Rows from block 3 of the text encoder of a small contrastive image-text model, named by matrix and row number. Rows with one number belong to one neuron. Each number is 500 + 50 x the weight over its row's rms, rounded and kept within 0 to 999. All counts start at 0. Numbers have three digits each. After the name is the row's rms in percent of the matrix's.
After each neuron's rows are labels from the 100 texts, of 14848, where the neuron reaches its largest size: "tokens" is the input token at the peak. Only what is clearly more common there than usual is listed. The data: photos of plants and fungi (iNaturalist).
# gate: MLP gate (text_encoder.blocks.3.mlp.gate.weight, 256x128), inputs 0-127
# fc1: MLP up (text_encoder.blocks.3.mlp.fc1.weight, 256x128), inputs 0-127
# fc2: MLP down (text_encoder.blocks.3.mlp.fc2.weight, 128x256, transposed), outputs 0-127

gate.140 078:472473476433508417529529389432405432459528479516499559593481423435475525520489563508416437475467522541521564389469454525554523470498484451537398501494406501496458471473446520462442521489510533586584540471501596575501547509530480534554465457470457516448464586578517550612452506507516485454467490513471531452534504532481460535512614604538561376558552557519495536483580524462521465563450
fc1.140 087:479437535526497595423487603583509607404510554457573431501466520514523394504589467483467571410554516495541472510515492488471341488467434519471590501514514553493527582496530512586582525442488476435496460525453415459479455607509521451421404478530517547533507523511505612456470544500480469460490420475474540541443426479489546478527454513488499544437484446538548444452444482568517490535485
fc2.140 086:558386559494479528550446511517488433559539508401455525571477492450558490463454542539454522490511549502498526444519488477512556480505359474480507558455544584574470494507510396473473530473568518551634554514435587453470608447543460470538525437537477440459502398523566535550462485565509614419458529494413498465481493505510536513475580425479454437483599465513519544450547502485528478433423
tokens: ")"; "muralis"; "("; "ranunculales"

gate.177 112:491422507496472470463519523638496551483498454430476463544541513499462509505507455448452533461497564410554511502509520468505474480534529505459472540415450501432471515618427516474526470497515485530574415553523487569437466617477524546413494455489570546457477456540511595365440456504482596530545461496500538566532539417510557463531471482474454517560488494448521543462425703478562501468541
fc1.177 129:549461481521508574498462396377485423524538399491477502458479581503517494443470541475546440513513469502538488520539552480561600525433508493536531386535519431568444568437571477505480569533465557510491507469478478429541565511506590494585510524545477538527526464528504566462524512420574430363517534447489439473509440578390441497413517479590437460463566514505545528563534504422435493547502
fc2.177 136:506429528524567443471407445543503495505435446630500542484455507552574514507521584488429406542534485556490558539532534451511584483522417488545540490466548437569422412491514497516603506462536481491509541443456470445510584499514484511535514534481521460481495399556540502593428536399518465471569494574489518361444521494431485497523492483504464495425474474551547534418570467565392591501527
tokens: "celastrus"; "asteraceae"; "<end>"

gate.158 096:503548505575555452483461554573542355552463513533558455494429576474435516471584491513444517500560496524519449577575509543470500466483437454569424435507525430496513490511473590493514421434426553454448574523501516443507436513509457583417489516413458485567504464505544463467543553416494507489508459489533393563505572511582491537587529486481633458558575483583508525483525495403488512445513
fc1.158 106:508439546549569467492537500603529460509473534498429469581391515465438548461478519496490463475519414559528515464574473480512514474456444577513421480534569517517528426515495549491543452529505496479484524579473506514501406464468494503440505542320421478589524546517506458468518467505521488468527362478566431566485512558616463589588522460433574454516570489541518470493549497440495421443579
fc2.158 107:543437429575437490520433463472547469431464530562552469420523480569494461486435493502430500547443385606594520588480530491473491514480482441532505497465524488565544496419414503486524472571475549505461492439482493490445535576629556541463456504551590436478520551502440582405512481461502537496526510510569575465528475449481453555535503480536576366566489540538499453519488508534521516563362
tokens: "class"; "<end>"

gate.8 129:497511487475586491549506582475503479538369472444478446530584522454577534479495514518508480444490457422500534471556546490489505448496539559511530637469494502438410453525552574541553454497480515543490547571467473480489480622479482478517524483554367480433447565546556501503500486511464553505499439558544518490492504418535450547432441563588430463594516465353507524545455428604533517514427
fc1.8 115:403458437547525486503477543487482518479517494400436455585565559544522453511559532544398484442593501447443494514494493484476568478427458597490523608490505479452521461568487516508583452520497530603516521523497428512486459611527507489435555461497489396497521542407532500528560550619499525542459414520492514489533501428474461442470494533516487412570507522498489440562393598590565558455474
fc2.8 144:462534447543525568503574548518535480481439601432404480557580526467451545465563518511525550435591449473495484545462514536482534514566515506472512585521455475494473532597514615480508528452456460525464430462534540485480468558449513559451456434420417550580521532421411519543443465521481486511420572481417488577616504437425486504529534560462566541438526471447531375430526482477507507554451
tokens: "holostea"; "family"; "<end>"

gate.55 110:484607558525393542521514508551492558401447489525526487561499522591601442596605463453488558441525517450440485568483504425539522525561571437442583520499412478630445584467466463454538450451471577507497472516534433429490483496505452406472518532480512473534471462450532460535435501479475506615489578499536465518490509505540521510469533407501521390489415446454455466496531540497503514483419
fc1.55 109:491538544506533536486500464395499484593456509573473507500600486494494548494415524545533490468352509527565430534465450554441508538433501549539503506375461528427542551437480550521554575426545533459501427496525570509569445478473460639481467504552464409474523433525520539521565451479485491473574467541503472514561485591442419385523551584484499508486583579465480445488501461469446481531453
fc2.55 125:494393560544557538469435571489545490446513484511441449543440526420508552515529622444508514608409515461486566418478540451446542493460452469502469487499522564538485524530535429404551563511549455483545516468537555509454519530450522448559561489486467547460517496485514467551559457495456567422605556608512536496510347510470460467557516493538506512369561577458437485444463506535449455554456
tokens: "magnoliopsida"; "<end>"

gate.98 098:514469557562416554586445483441412543419598492537577579476429501439472658567548470519536498521456610496502471477486532485527512552511487490484601553448469472486443597514506590510481493422488432574501545492541478521531454527487508463517478584421470562494408517511469536478491455483521545535433527565572482528470514445501490554466484509410411482468465544543476514501566523347561492496476
fc1.98 104:506437499555476554566432437416447518494595466477577505540462486399528642451552497516483459398455532505498437415525509539467473489461463503556593485476575547448461559498537522504479501383518516553513489511508466384497480551479524539481484544436498526500394559520491543521526447476513533448497492542572503502407540549452517541526519550425407529489474511485499403438563524366615533486537
fc2.98 099:495443492563544440501498511468456449456566506542551500455502423455491390493492517378423477571491565395530428476609505509509500530448477546482501442444515400467486489596539464505594586551529494467490487462470468479509468477530441584531489374517529554490454484435618567556475564491455504574482515523575540507430491536476464534585513491501463570565575490432556495407496596553512527519484
tokens: "class"; "liliopsida"; "<end>"

gate.58 107:583538546557519537411525413520505528536531393446539516560472579497489511483449445513530494454605424492427416525497537525490412388606471519469537501417523506499496501476472493529559491532466506458493597559516516439488449567539499494416556472582493510520547459593501573525489454450472594495468491507553532521424522381562452461478489463493413578435495489515574521424508479580483384516533
fc1.58 112:561511536532575524457525458461365393491458445476515531601442408506482476605430469517527496468557522482455537551411479589525539448576456486441502470527428557554443479431387477512548487518535481414541517508426418553568478427512566489520519507500489472485601446590543497550524510439532517474551481474507555480489509426532556491510541502451448508429565507487511524417429536593568466527577
fc2.58 092:490516544504547555468415465419498555473424453445548560514534495533528472520541478463534555512477463417444555541492542516505499413589564385478517548435490517392502476568515454468527557515466487564476478517501574536513494414620515512509497509583506417519453474526485575589417503514513561508544517580487511556450505502441549388547524473489476528489487392517430525443579509448583493372398
tokens: "family"; "liliopsida"; "asparagales"

gate.138 095:475464540428517578502535475611542560523549501427400483590406546428507506521487419545528492537495533540466484469544426478523564493495454597538456511421508431527475501480523525537578493576587504451484513509502483513619532461459557526451460476460523441543478453444569495525371519444617497477552459472476402518502592564516534520520432515515484536456470576537428539525491547454506492452363
fc1.138 093:589524375506491503465460548447442478504479491587552471482554512530489530539507586463473469602515482421469476443540518508437539511574550463433460453476493466493522560557470570530498442579505437502548531500560483558442542454591515374574478488540515458519461561558509407561557475482426424526460440498467590405483446462380467460499506622498465508523487495470473432575500525503556503555590
fc2.138 092:558499425485519451499522533524385422558491471528439568471484445398535550494524585560460594535531421479391569446514436543537531451483480599451532446488528584546489500489540538448496480510475422547485529526486483481521459550395491504471545534529554501518428490598507479476521580633533402459446537457465484507492537576516448475478519503472474621429536556429473445513521565588476490497428
tokens: "vetch"; "<end>"; "centaurea"

gate.28 097:520499497545442469428418446466541481452514519528509518578535528522527507423476578544579469534525441550506511468476467497428527581582440439503583551492487416522506355502413537550456512496467572530435447524565435458501513516451431482487548393499508558546593381494608468474483490478484563522601502574508420554547512484517624462485533464491509469466449500519543414538576535542553468478474
fc1.28 095:490474470447563474537491530478457464574493438480523487395505435502499437531523527475451451421441501495441580630566568550383439449513560529527511507517595602532546568517514456413506531475536397500521533532420472576580566561543493541515431526468416403530427526512437446527611460535448471526517504534498504494533447542506519536453517478413476495571526444397458537462503506491428507515545
fc2.28 094:460482398444440536485510469500512548463530492547515501457461481526573445545596538444479546476557501412518546454565427540617437493486608500516523546508507534469563503487482524454444649462515388550539466446557524593506547451513469408473599484519471456470441554452457545556487422498511542535499484472496514451574497469515444561533595416474577456463507505460539412415455429561496493553539
tokens: "<end>"; "agaricomycetes"

gate.115 105:441504470560337513448505561540460443487523450509556559493536469534510448463467519526438489514476502546554516491459553586534546510548439538570443483412473563439501476488492515512479432622546480500537550509520471489471478457523519417476465530475468539477492532453619565454638453499537511524656452527462486461568516452410403504537531559461442509437397481494561482444554460470557493520569
fc1.115 106:434500472609368459520504553508492563467522478550532581521555436590493487487505576453430500542462421489545511434518480544520524551515391408543474482421432537468457501522474514546536479481495512442535554546604455415442509473564510476517489516547544448461489513435517631472525528452578501474599478455468450436512528508503462483629446567468428554414470477533588512554485468444582533499504
fc2.115 110:510452504467547468493502527500538554469525510577607468581483513360548553476499404488590521568554499529414481487574590531455551492568515473495469461502532434514516466473475419511546533447479559334548431423458505520524500505510407573538531431441591519513515500491542489466494459496558484502473517447533600603457471510484506523455517436446560492459489412456607549530538447413482524449483
tokens: "family"; "palmella"; "<end>"; "gigantea"

gate.216 100:472558550496512474531466541461522533522532559462523504503533493476487452530396512506394461491478535466471449480452491538457532510486443587536511525533512478482433559450426538513514510537513554472561443488496598515566400588475498466565521541459549606540550448441453495506618555546464497446510557354603596471526366454540515453398522458389492543552487470440479510493565458481580514488455
fc1.216 102:507505563491484550575503502440608581527501575556496551460585558418438417460424552463438478456542479413516476573477475467540404556492473588544516491498492494541443562525426576468524571502486554482497471421584599564621489503463599527513492517445468479511563519506491449509560474393466494492474566436575531447550401501489556462450574477396486508474445472510457463479505473506538490552491
fc2.216 084:482544549526513504510495367437522455512525402481504466519515495424471430458428513427436525512576414537494526536501575501480532357478477464561545524566516482582437539615476577485537537579439538603559521462418474473508433450526547484526431590492505505586455507497421446474449496536495506528492502508598480527531555506473512430486462394549480522542438477462543500505547579520472559592424
tokens: "class"; "<end>"; "("

gate.3 097:501527515547547501539491508536423517508495470501449513488482517479553535530590532482431491479481439427610426546494373474532458423505610595466558477482464489522535506524499430446526478446488475547501559539519498452553581421549595427507581538414459477572622501525454501478419452555571556472502413564490507505477532468474477558561495590497550437460550546456490359526478473503560426461467
fc1.3 095:504519461516545539481513508612381505534519463582441487537506470551568608541568476490455489541582482481449510526552411541552543487471479507444571463540467424568429563494391559536468551454398513448424567422634427466496521543506476486447506515485524543485558497501394512415470454437557590448461450502461516486532441482501445463444479501543459483523458585429499472480552482517564533429528
fc2.3 099:511398501471487505488545490547496518571473464496492548494422517506417485554376552542576576567487541541483445507463538464497475551518522395524473468522507523507495451457450498480498485493435453456472537407537452516456457498543530531526536565475516553540465508608404507487524384536422511472455541573380608554515424450561478593527540476656501508525458479481513472431509427568592534476543
tokens: "ericales"; "verum"

gate.40 092:410539422509519376544600495556496518512461480565534435523586454562572524457489529527516508522468545559515571491498503493484476492501505576476477561521488483499467481471473533585639558570518429559498508536485553498506468566545539465486472551431479473474457470479557440518570418472456499490427466504416514454531485667462425510468435567464507416524514424564401546509524511533428419433430
fc1.40 104:428579504588563363566546550532474577517484498503560432535599517517531484482514444432528536532432503515525520587562525532416525503450427540523463465404469466501502548439466502473597519570553569521554500481491490444503486542475507545503425487449483464460477422446518461597483368491514478483443501451460492506474437662440433488456489541529459505487519440545457473436461473521441543551407
fc2.40 097:543505506676551428483481424482533443472471480447524470434500549544437501456555441424496555511490474435569498576520481492469538600543423496493443503418558501493511481456487446457671590453438474477501620479471498460531496452554473577532507487511556530549510477454503497563566503548524468520483500516484413607471517549517476509487405451496468457530501468594552454391489537574531463475523
tokens: "<end>"

gate.253 080:548530376431497482473527527517455461470540436458530499524485533530552399606576496505466468536432481466451551469526488528515545576525497435610574532527477499485466438513587509476545560416583432489529496548513488441554500610520502470524463380460496371523543515493540513506515483460440564427557582561527506392441545551403503557476505497549604476512473488578424447494456464536489539504507
fc1.253 078:527512456495502549589439541524493432476534452408484441541489501504540361518622507431540468446483540492472528455577439506455465520528504544491573501519516524522456465489578499499490521505558526557452476595630544442397518582549486464616468460470529447478481532488449499419519469481439536532537601585502516539450568511513462526426510399510575501415397528570477442528511506482530516411469
fc2.253 070:494451391462554443563495489462477528481503630572487579515494476483556490470544473458466482505407457549456542527553422487561434493573608587513533485510474491405628528430531405598427536477430493517534497521490518495454532532558558576557508521516516513508561505521496529442564507440527544495385381528588448561404587439489567493456470458497479495482509481517481448515507459458443500480516
tokens: "sugar"; "<end>"; "dooryard"

gate.16 083:504506520438503509517476511516507453541527550605498488481524537394467532411434534485448594506485546519601503498500514496461502541440487479474456572513500442497369493456467500485465428617577588536462484458533576477473566445488460468534576499512479496476517452538556505485509500494531504484510535525523476429524453445546551465477587469515542450589485501532509655572547462519401325422415
fc1.16 075:499506508507542555518512483433468471521532514554438513473507589445464543459364532510507531546524560547510486508485550610417498462413526479505499498470543498523397513490553448396488470628554560532499538500510591509517489488511466465545523445478397544505456385509600504485481541469519463466538474445441484496541474546541613403537476549509505391555521551516527550576593462496433362514508
fc2.16 081:471549492544480456459537515560479534486549541491483505487490453574513475462505468436433515441547491504548575535539562535400512562388560476508515397522403466493517508522477538596519473547440525527522509475661449470528419537501537553435444512439483484475535557410501508384509514387543458546536449545565506482466563538492464564484496557474478512525498607356476508502446477504482472498636
tokens: "class"; "<end>"; "dipterostemon"

gate.142 104:517511461549498540487523501524443606443437460463423458488570560441447530509385500457444579497448536483425514655513512553460527496543500475422456529502491483540491513485378491470536389541527451599543466512482477480489447502523543511506483488515420467476638506481523476505528513445585380502584566537542485514489515558454476605510589430474444500472536432526472535432544568502586508510500
fc1.142 103:458553580529551505391474402462495501573535475506603526525434485567532491483568501462641478537526449447447420458451563493518472496567490537478497491407480527454459487443529521516489559541493530380497574616578436506577560503445525462485540481489523547570451561524446555513508499515456660437435469479505516520451497436561608464497512410493512498465484535530454499532479457466524486423465
fc2.142 097:535528478499503431527467426485547454579565533543432582518509418451550495608454519459582496514494407507523551475536555597483407402534449476467507549467568543429516476560535405562508534549473564519470414563486535514491507516577508502480535566491491436462487541521641495563493488501475519533431503532491453448436436546437536547446519443439453489499593441495411572468501483415428550427513
tokens: "zygophyllales"; "liliopsida"; ")"

gate.126 111:460452468414522489539498579455499518516569519374516386545574441452515511474469561505463510471566536383498499422463588521473500493533502521497473581527506529485576469480501524566543432591540435440502431569504496520530492496396404521561472429528593401533470526446526524464558482513489507490494401500497508441450558459504556560546404470435526409467479468506613471534501578526572539509454
fc1.126 112:497542505571397463459534537476542516445447487538443531489482498532539472534483404491529483523528549494449523502529442424493466481546561484519635521561472492413480478502518583489574456387514512517533544566497541455439521528528516487511563607575485577517557463487428485517456533567347500576501541555475490516504491524459452462501643516512422547490575501439414489350448512473433534520492
fc2.126 112:461534487512463533508515523576445539586527526513454492565534520538434532419563420491427432569403517534457446523514481568514474413570516557530419544487476453573481589540517462473487556598503469592498440468493538538400483550553517505376461467468449524506463511511479576434393490455581507496580515570488514533516484367439601485524491559546473489471429458473432582518450455469461496500500
tokens: "<end>"; "lunulariales"; ")"

gate.236 097:495520497568490477510521530463523407511510447548463427522584485535434515425515543570464412447448532550535424480411452476409494487565557530422498512588516551496588451489551458418617517567464609417477511554517474552502467488581517523478505484398564516421527415470462499535517535560448531502632508488598500532519428557456468411519496450458506471473484511526522596494485581559479504476505
fc1.236 095:552535458436503582516515496461497580432444589493592478435453510421498459562515467533503463551494544457459555530575577540586438467503438488510425472374494499547476588497564504452488456441579403602481499409489490472557499486458545472516485449605485525569542568531501487526579440414573523476434441486459459458498562497488519545498522511461487561470563446431510476425561426412561538492496
fc2.236 110:536443532438427458463450404599537535434499502541497462484572541508425485542446494370510432464459438641462510512408484452486532570405488510507507558534523397521530441484538578538591538530423540508508576566525561561587511461496512517523488524463452474516465575513484539487461556503385528506434450431460519475501540417522484559483552540464565486529462479521422556546510512578436529554470
tokens: "celastrus"; "<end>"

gate.240 071:512488473591445529533448480574552501463449492576611460483570520495376580531534475427457644434532455480593530503489540495530519491487472550552530396601560383421417517553457492551466512486459455506510468500485547590598433514559505500461475496516506550537451551489500538464534480497462543437369512457429430531490489597528524463501443461516486494501515517515498523441482498565541486450418
fc1.240 065:531504623482528565540471454388493468508528589522515557516554577397552570539450531527480512600503455428527437495478381465624448420510534412534453607485542588638539527482532482437443467483504527466491525446498431407533533542503449451466559524483456507500486534504475511493463491540464536506563474522562524441455487471459576499456437465591452471467465476422487551494509519440476562464491
fc2.240 058:508498450419369474483427475618511479488503556674537541503569454509537517528601475565533581444552505548564482435534476415517437551525506514564492472483423462485463442457419516459457468459521540452452400577471438472549497449550580503485578537532496464507462530440401554488555508458502559486445497591556489497500479474575498471558461469528531444502506493458553557562433417518527511539512
tokens: "ericales"; "latifolia"; "class"

gate.187 061:488524438475481477524561401548549545544616436501497472476444366534597506473569497477486532460452547471532475391521507571542492476611507493490508414507466523424485409505557564448518501576555489410526479502535489504527541564458530477511525527435546388472526589535490574473545535439640515590565447532559527522490564525553515526494451536430547532434509498469521478463419514422541531512536
fc1.187 059:502532523515518495561516549492527507543422482543498528523633521470437481448524497562443543541521485463629499546547439497492469555460436498502462581579422487519454419502598402511541391467561468587430478524475524503441475507572523605460469436522544486450474488416571480526521540467491507414477554581483450506567447497469432551591481509481501541586445495580468467557516488542588569495406
fc2.187 058:454483473449443516566576553543540502562579441532498559511511496499440452565559483519548506504473513486516494454539503490476473505508513498527460500421452547424510454476455371458425483486426512408491413532563556555495574509563490483424602567479529471525565490607555496362496496477455461470541513478664523575461488585553574506508547478551464504493483482468363422447480505500489525468432
tokens: ")"; "asteraceae"; "proteaceae"

gate.176 083:574477432504438551502473526429446419584475519548556585429460440465527418536484533569436557522519492525558590389511437510492454584518413480503554541520484509485365562488501561510567417523477487473517476506500475565430563405585605574483446645466386465468492482454474463467433498509444430473506416490521492515494506523456531446535501534551464443535500548511485501501500548510492552519502
fc1.176 080:400485486539564481560540500522692495491514498493472425539571531461515591489482417518554433523463469526499517613459532510543439446512557440453502416440541488459564512605485488551494523576511486556465474540487502467549467617468441468548467416448586490536490468567475536526564466492490524544494522498459540562518506466554446543398529530437563552446415402535497556496546458516450498441447
fc2.176 083:480604584546424523503414483472550546567439464505493446512639509431490560428491425579514547450541528464485531494560462547473454462431493552450574542465528498459439518472471564473486504503500503536443461510534569541541446546558501445464458444432510424550442447474407473510434461518625499478569473537571414547587467480560428482468531544509492388568408528506523557465565489550542502469515
tokens: "ragweed"; "struthiopteris"; "apiales"

gate.174 088:486477561535416555630566523474463572490420558495513486499476605478505447535518545515550483416495563464454540543527489478556547462504514494502438502477526514576437425487512533472445531455530509591478610590497470561561482463450554463524550434514540451419503532458527496488539446429422498558603511491505463490460552507528407510422475492415470460483446541562381433421589588545531427482506
fc1.174 086:508502500505481502506558567461514588548469494524532534524497615458499487522483500554569447521512596534524538581397557558494583543507438433460432475486420459594507453527453587487464564475473495465445536520472357551546470469465458406545505512484639440455514467561477497489483546505405461457474495469457515454484557437543451588464509431433490459479490408506401463488574576576526504532462
fc2.174 073:523418446460550543522536482552494448508569529470510414461430508567551302487543533544378477466507542578510443477540476442444510546533515569499415515405473455543509628515434516524539495491485487487450555563542514384561452561500490498397495451471572496487488448450457516548533535520433530523531439498465476528483513542577490526522466453526551470467495543467541577557423545579492585523481
tokens: ","; "<end>"

gate.180 083:465497463442481551491528595544536426522500530479573516553524476503509426555482457471519483467477402536531555547596516540423500490580574503523468432464594505448498464487449430439589469494432488482522434494550476421478502481583488450526437464465476345543454542505472538651478463527441503508457574492484484456456478527524348605490468550513551482488417555534500567472542499530539473428533
fc1.180 082:392568532447449495452474617538460523531424490493547563506455430505538449592511475568425514490464472536530433573506571658413464504467603491484476523523522620443490500498474452475501584559460463541481538494500525397548531469550378395379522449514502464534563500546472494513526493506524550548511519483479498502490489530529489484525543582487542466476397462481494452506525531601533449447469
fc2.180 079:496509491442591550546504514567419489412445462545517449480497429478555517521499496411408505553529422485577532455564611572503513523601556467556469438529466487543459485491417425515580480605505510472454518482472457559568447444544540534505475529531560462440484514568523433476464492549508426503510460431530537427510514452438610560572472547421549455436516469522510472463543530454453643519538
tokens: ","; "<end>"

gate.185 085:433476514431440479505389521498503517495418437477486473534540627424435467537532477512525578470508478462515565488561405550534515441501487552421471385443438550425447480541551573541480483547495509487512612569579546614575523537594526536534534431498445515526498514488509382524595511483518504544449497504463500473555578497476450594512436558466523474534487546414476420493457501484469483556443
fc1.185 084:478512534468500482528387449455484512552471508506467563584495563456493424506531542530513555482537550429508546501517433537501531436555523512389455420413458545411488528527553496536437471567497525462536620530537543582582510546517505470509507419488455485579473517475471396621400406466487492546386479510531530420601482574475472535458443540468447523537419588497500514538474514490462470426469
fc2.185 084:498569543538558423459417550502527509528449514543519469437519508389540493504436430479541642441469452470471447421558544516522523494477467457557509568490532506491500550508509532508594561550521515475528564500498439422499496529382527523506350499471517603555461536405431520585574574501410514501388457456484445540484548518399427465544427494487430521544577512494507493522511543521532502525488
tokens: "typhina"; "tremula"; "order"

gate.105 080:470535608511502530506472465493479464572426522539476587581543579493514415416465472539479439492497455504538554474548613503492540522551550533398530516448472488441480497521484464494549493526450472603513480516504525500412512580567515509538451553554499504544503504468562636547578508437394473539412444462465491501554530505509544662468431556521477441422424513489463471463550532539459536588447
fc1.105 074:438490473479509551454449559539506431535502449496489575568463532486517536456454486495495401441523505553491522427518573467502416578647575454434487505524529393397453563487413425429504465486537491490541486529457529520467563497520480493538458550641482525444508475510538586538606543405436502505500513465479512458580455460563523564506461520530534453378411537544451455493529558534495542556500
fc2.105 068:466492472454506531510522529403447495532519506423480545530564502521577551592517443542528534566438449426390567515506548585509586486388528508501457395514533500552470541457412489507474446592488534434492572542532453549473413469521475506459517493532533536546518544548497507425493572570518485466500462507459625463403545442398565528569524440433540404546491496485543462488546495517389482502444
tokens: ","; "order"; "geraniaceae"

gate.36 106:475437458588563619498510556387495440491430532492438446525608539559537489554527529491377482512507473549555489531437521510476499431441457532481499581493521627505526499510501417496595562507611461470469489516539502500490546493397518524535432439371484463511467514465469535521502450571473521479447478453575427476478478453586532488509405482609450526468491469529545475527518433517510539592495
fc1.36 098:562523460451498451461501547551490576508538514538519508469507443565453508461491459454556567530505564512519443487562541500507529473473453473469496427584528476454485496541555461563493370457519582562544476547468529505512420391432530526531546545570498579519545365576568540538574483492471529536485503576412436551494434547376497504563535583468549401497517482437524594448453477480433412543528
fc2.36 106:497493516559452539487597429579501557430578455560443500581475559440489557571539526529351396523450510467535500524529531516447501458520517515636538457462549453631463503505525588486564433587478444482457479483505594423492446545477472468497494503499453562470574545507490537485585469499535498498506510470520585477498518492463561471495463491448448582512458431484417444448421497529439506416440
tokens: "creeping"; "<end>"

gate.154 134:466423434494490453555527528519408526562536523583540615434568569516445490464551532560440503506465563486523494504505479544461510423479363431546541548490606484512486562535463499515543436581442451523491531504359560451500483528428553541427434541564490436431506487494477434479509395527468625528543427515580547510500486519470534565447561465463504509488507428475515512527553416509454472552478
fc1.154 120:469453444561541462555592525553407532581500568570559589486560501507421451454535565497425492464434505516505502499553496456398590467528454408480537498490579445477554567504396441510587488563454409517535504523455518512450438534393598578478465556522560422467515459513455492502450440528512538519483420520520502548543482557428579530467535461431492535429490533510515452549527480440456441463557
fc2.154 121:469526455564621532528457479550492532498525498464487538555544555531433521467515521469441500578509609521503470454471455473506463523518538389495453522453559450436544630522425482480492513516526447548501465466418538431437509499425612546552490482525526481533526505509403419506444487548470560503460542477511484594595507476542551461496645453431431443462502553446532453577439477509480389432558
tokens: ")"; "class"; "<end>"

gate.230 100:538564523464462469443471492527518491497474499532474453576493515546451487539398584482560511419450513542580400532439398421501503524563611565524493573571527475460661480544542482568440496484501540477504460506615579479465542556408493512561497473542513459444560493559522487494550514500440541432520536501567512558513490429468480485615503424399496444470515455513422520472426491481550451556516
fc1.230 100:474544444474534488614491490494526555531457538460550522395436529530593530526529522534433579460472425505480453522426597584459518501602454476547451472453503577506577477529553436501401514457495551540444443458398456449491550523548481533527523503442522572532557487456464466485548418553490494503456534554423483476477623405506481496529570511430413482452495465484566449550544558475509473510374
fc2.230 093:546542524510462473483522563554466505512477393436449403522417495456553465463479490518467595500400532543485535507474527589375504528518599548470480497599590472506524456491482532546541526507380432503506551596505485470506524464425558507536483504533519492469442564524559468544546434536536556442403391471527411508535412486485470528418531485482564578417471459508489630531505522530518469544507
tokens: "celastrus"; ")"

gate.172 086:550519566540504458590487490493447467483459538429409463512463478465517519402507480539524548557624488498529516451468442489449464595486584437504441505564559558453456475479528452515605521474499516493485508503439509510549504494448576545502478510532532458485465473557554451516469402518532519485474562509453389484584448582601371450501522446454407445459474460616503495514622481570497453558443
fc1.172 088:541490597605542487574546535501535543588556477461468477426496494477430565514476482450542536468493506484445436488522449411434459500494439496513509553397478472488466505534520467485543549511439568569447472475433469469605412334486529467500424508513540515484446509546570413476488445483539488480493429494488527457586549467510473569495558495585480409482576435624516447488596560490534542500454
fc2.172 075:477478445499494508451460548515465583464493450472502519583546508444547436456568510526398478483529529452583459413474491468547470548536533525512422438473464515524473555459428690507596533452560494464543510554488526457567455496446504472506503560451543490468451512505497563456600552513467573557448580505510570493593563411496465411476448554419554546482441471532524467505433386510459563517466
tokens: ")"; "lamiales"; "("; "<end>"

gate.226 070:521491445485528470503504587497598519584477522430499511619627446459478446553487496483472574501516468584481482395551461509543558448471555607566532437486558495507541544557522419448479507454515525602529480489574597528506465575510549493563436545457457477508535408471479466456586536500594506495507529457506545484462590539427492601497497516539465411554461445434474518432488420478526486557459
fc1.226 075:543387450493587466530484484473494577495427575518469463493507427616472532534506484519464570512520471542492412468508429428445588488472417547455454474506531610505534456485599426420497449476509469489533494532560572548416413556499465507471435524395554503434460588563537487554535426490447486466439504478503515531490469532588498586427522530477512498471532569445466574421448409485502542445494
fc2.226 062:551448481491458478514558545530509490529544468442502582444574513473473576531476491504615498566483454429608480548554519465468542454497483444593402520440465460492495528481551535436494598524435580466469513583588500492444514524472436504491443517524406538464553535497472579548524452527436542438493517548624441563504536515492518446483474329515455484508474425522415496543414504515452485563428
tokens: "family"; "<end>"

gate.14 110:488535500561451513548515440412456437533570507479427523488570376450519549425472505496498426525470578411601522491556417522545592526547620510487551506518517550497538481549564408511493478528487545569425483517526379539564535453471539387455547445437495476486470492510566450469453472431462556499627462493447514524499562460518494528424438506539508534490403503484491507469579528474574492524555
fc1.14 112:490507520538487512581497471428521458460536487425488531474575432412527550437501541469531450467469600415544499533490386485491590473608603505498539514568491532507521455544540443442533485527548567600479531519470440551537580476447508394465526503437476464513440451512590456489483512410425608507591450487461532574467550500540474552439462498524500561471390476527479520449587511504551556536569
fc2.14 106:432534523527493479492531494566449425545509422544458483470439492554525524495476550602406479552552555496458476580434538439399419534532451547455574455422458457486565557420482495618510469430424534585515604580445515556514510427458568521483428455500436443490558425434590434470552538497493513467502508432576500524496494531477546578554487525467518437546550522419559542493482544541456516520478
tokens: ","; "order"; "caerulea"

gate.131 102:534436500446480512457599559523440490510553495556527483552461413443582518474415503468413571418558531446535532492444581453529473512433410466475375487481435472424502623505510448506590469463471490586468432522477561515486505581500488439489428512475558427558497513546567541583473568603540497492505476445481448477577515478459512503441499395430512507544529456517465457542500524458588440498545
fc1.131 114:493545490436487533505543569458448561464617497576556502472459475437579465419472434524481577385522476414492464555453584533463460501442375390498446506447421538427540569454555467505582508417470533576528431514427512499491538619520499492488453453525570467534536448509490555655551546534533492535497490458472468532572508498474525548503493453462515538493488475460548465484497465449570518545546
fc2.131 111:548405554518402499520548553476529500541537532459418545499441417494556484500630444516578596497453516538478404527446538477382429498525467454477513511552489623518435529501420504535467557431570494499486442513456520469505518511517565515444457504508518510504575477495478546619547416464494504480462504603564475552473531479383609432476481527499509452449444499516570489424421503547506477551531
tokens: "magnoliopsida"; "<end>"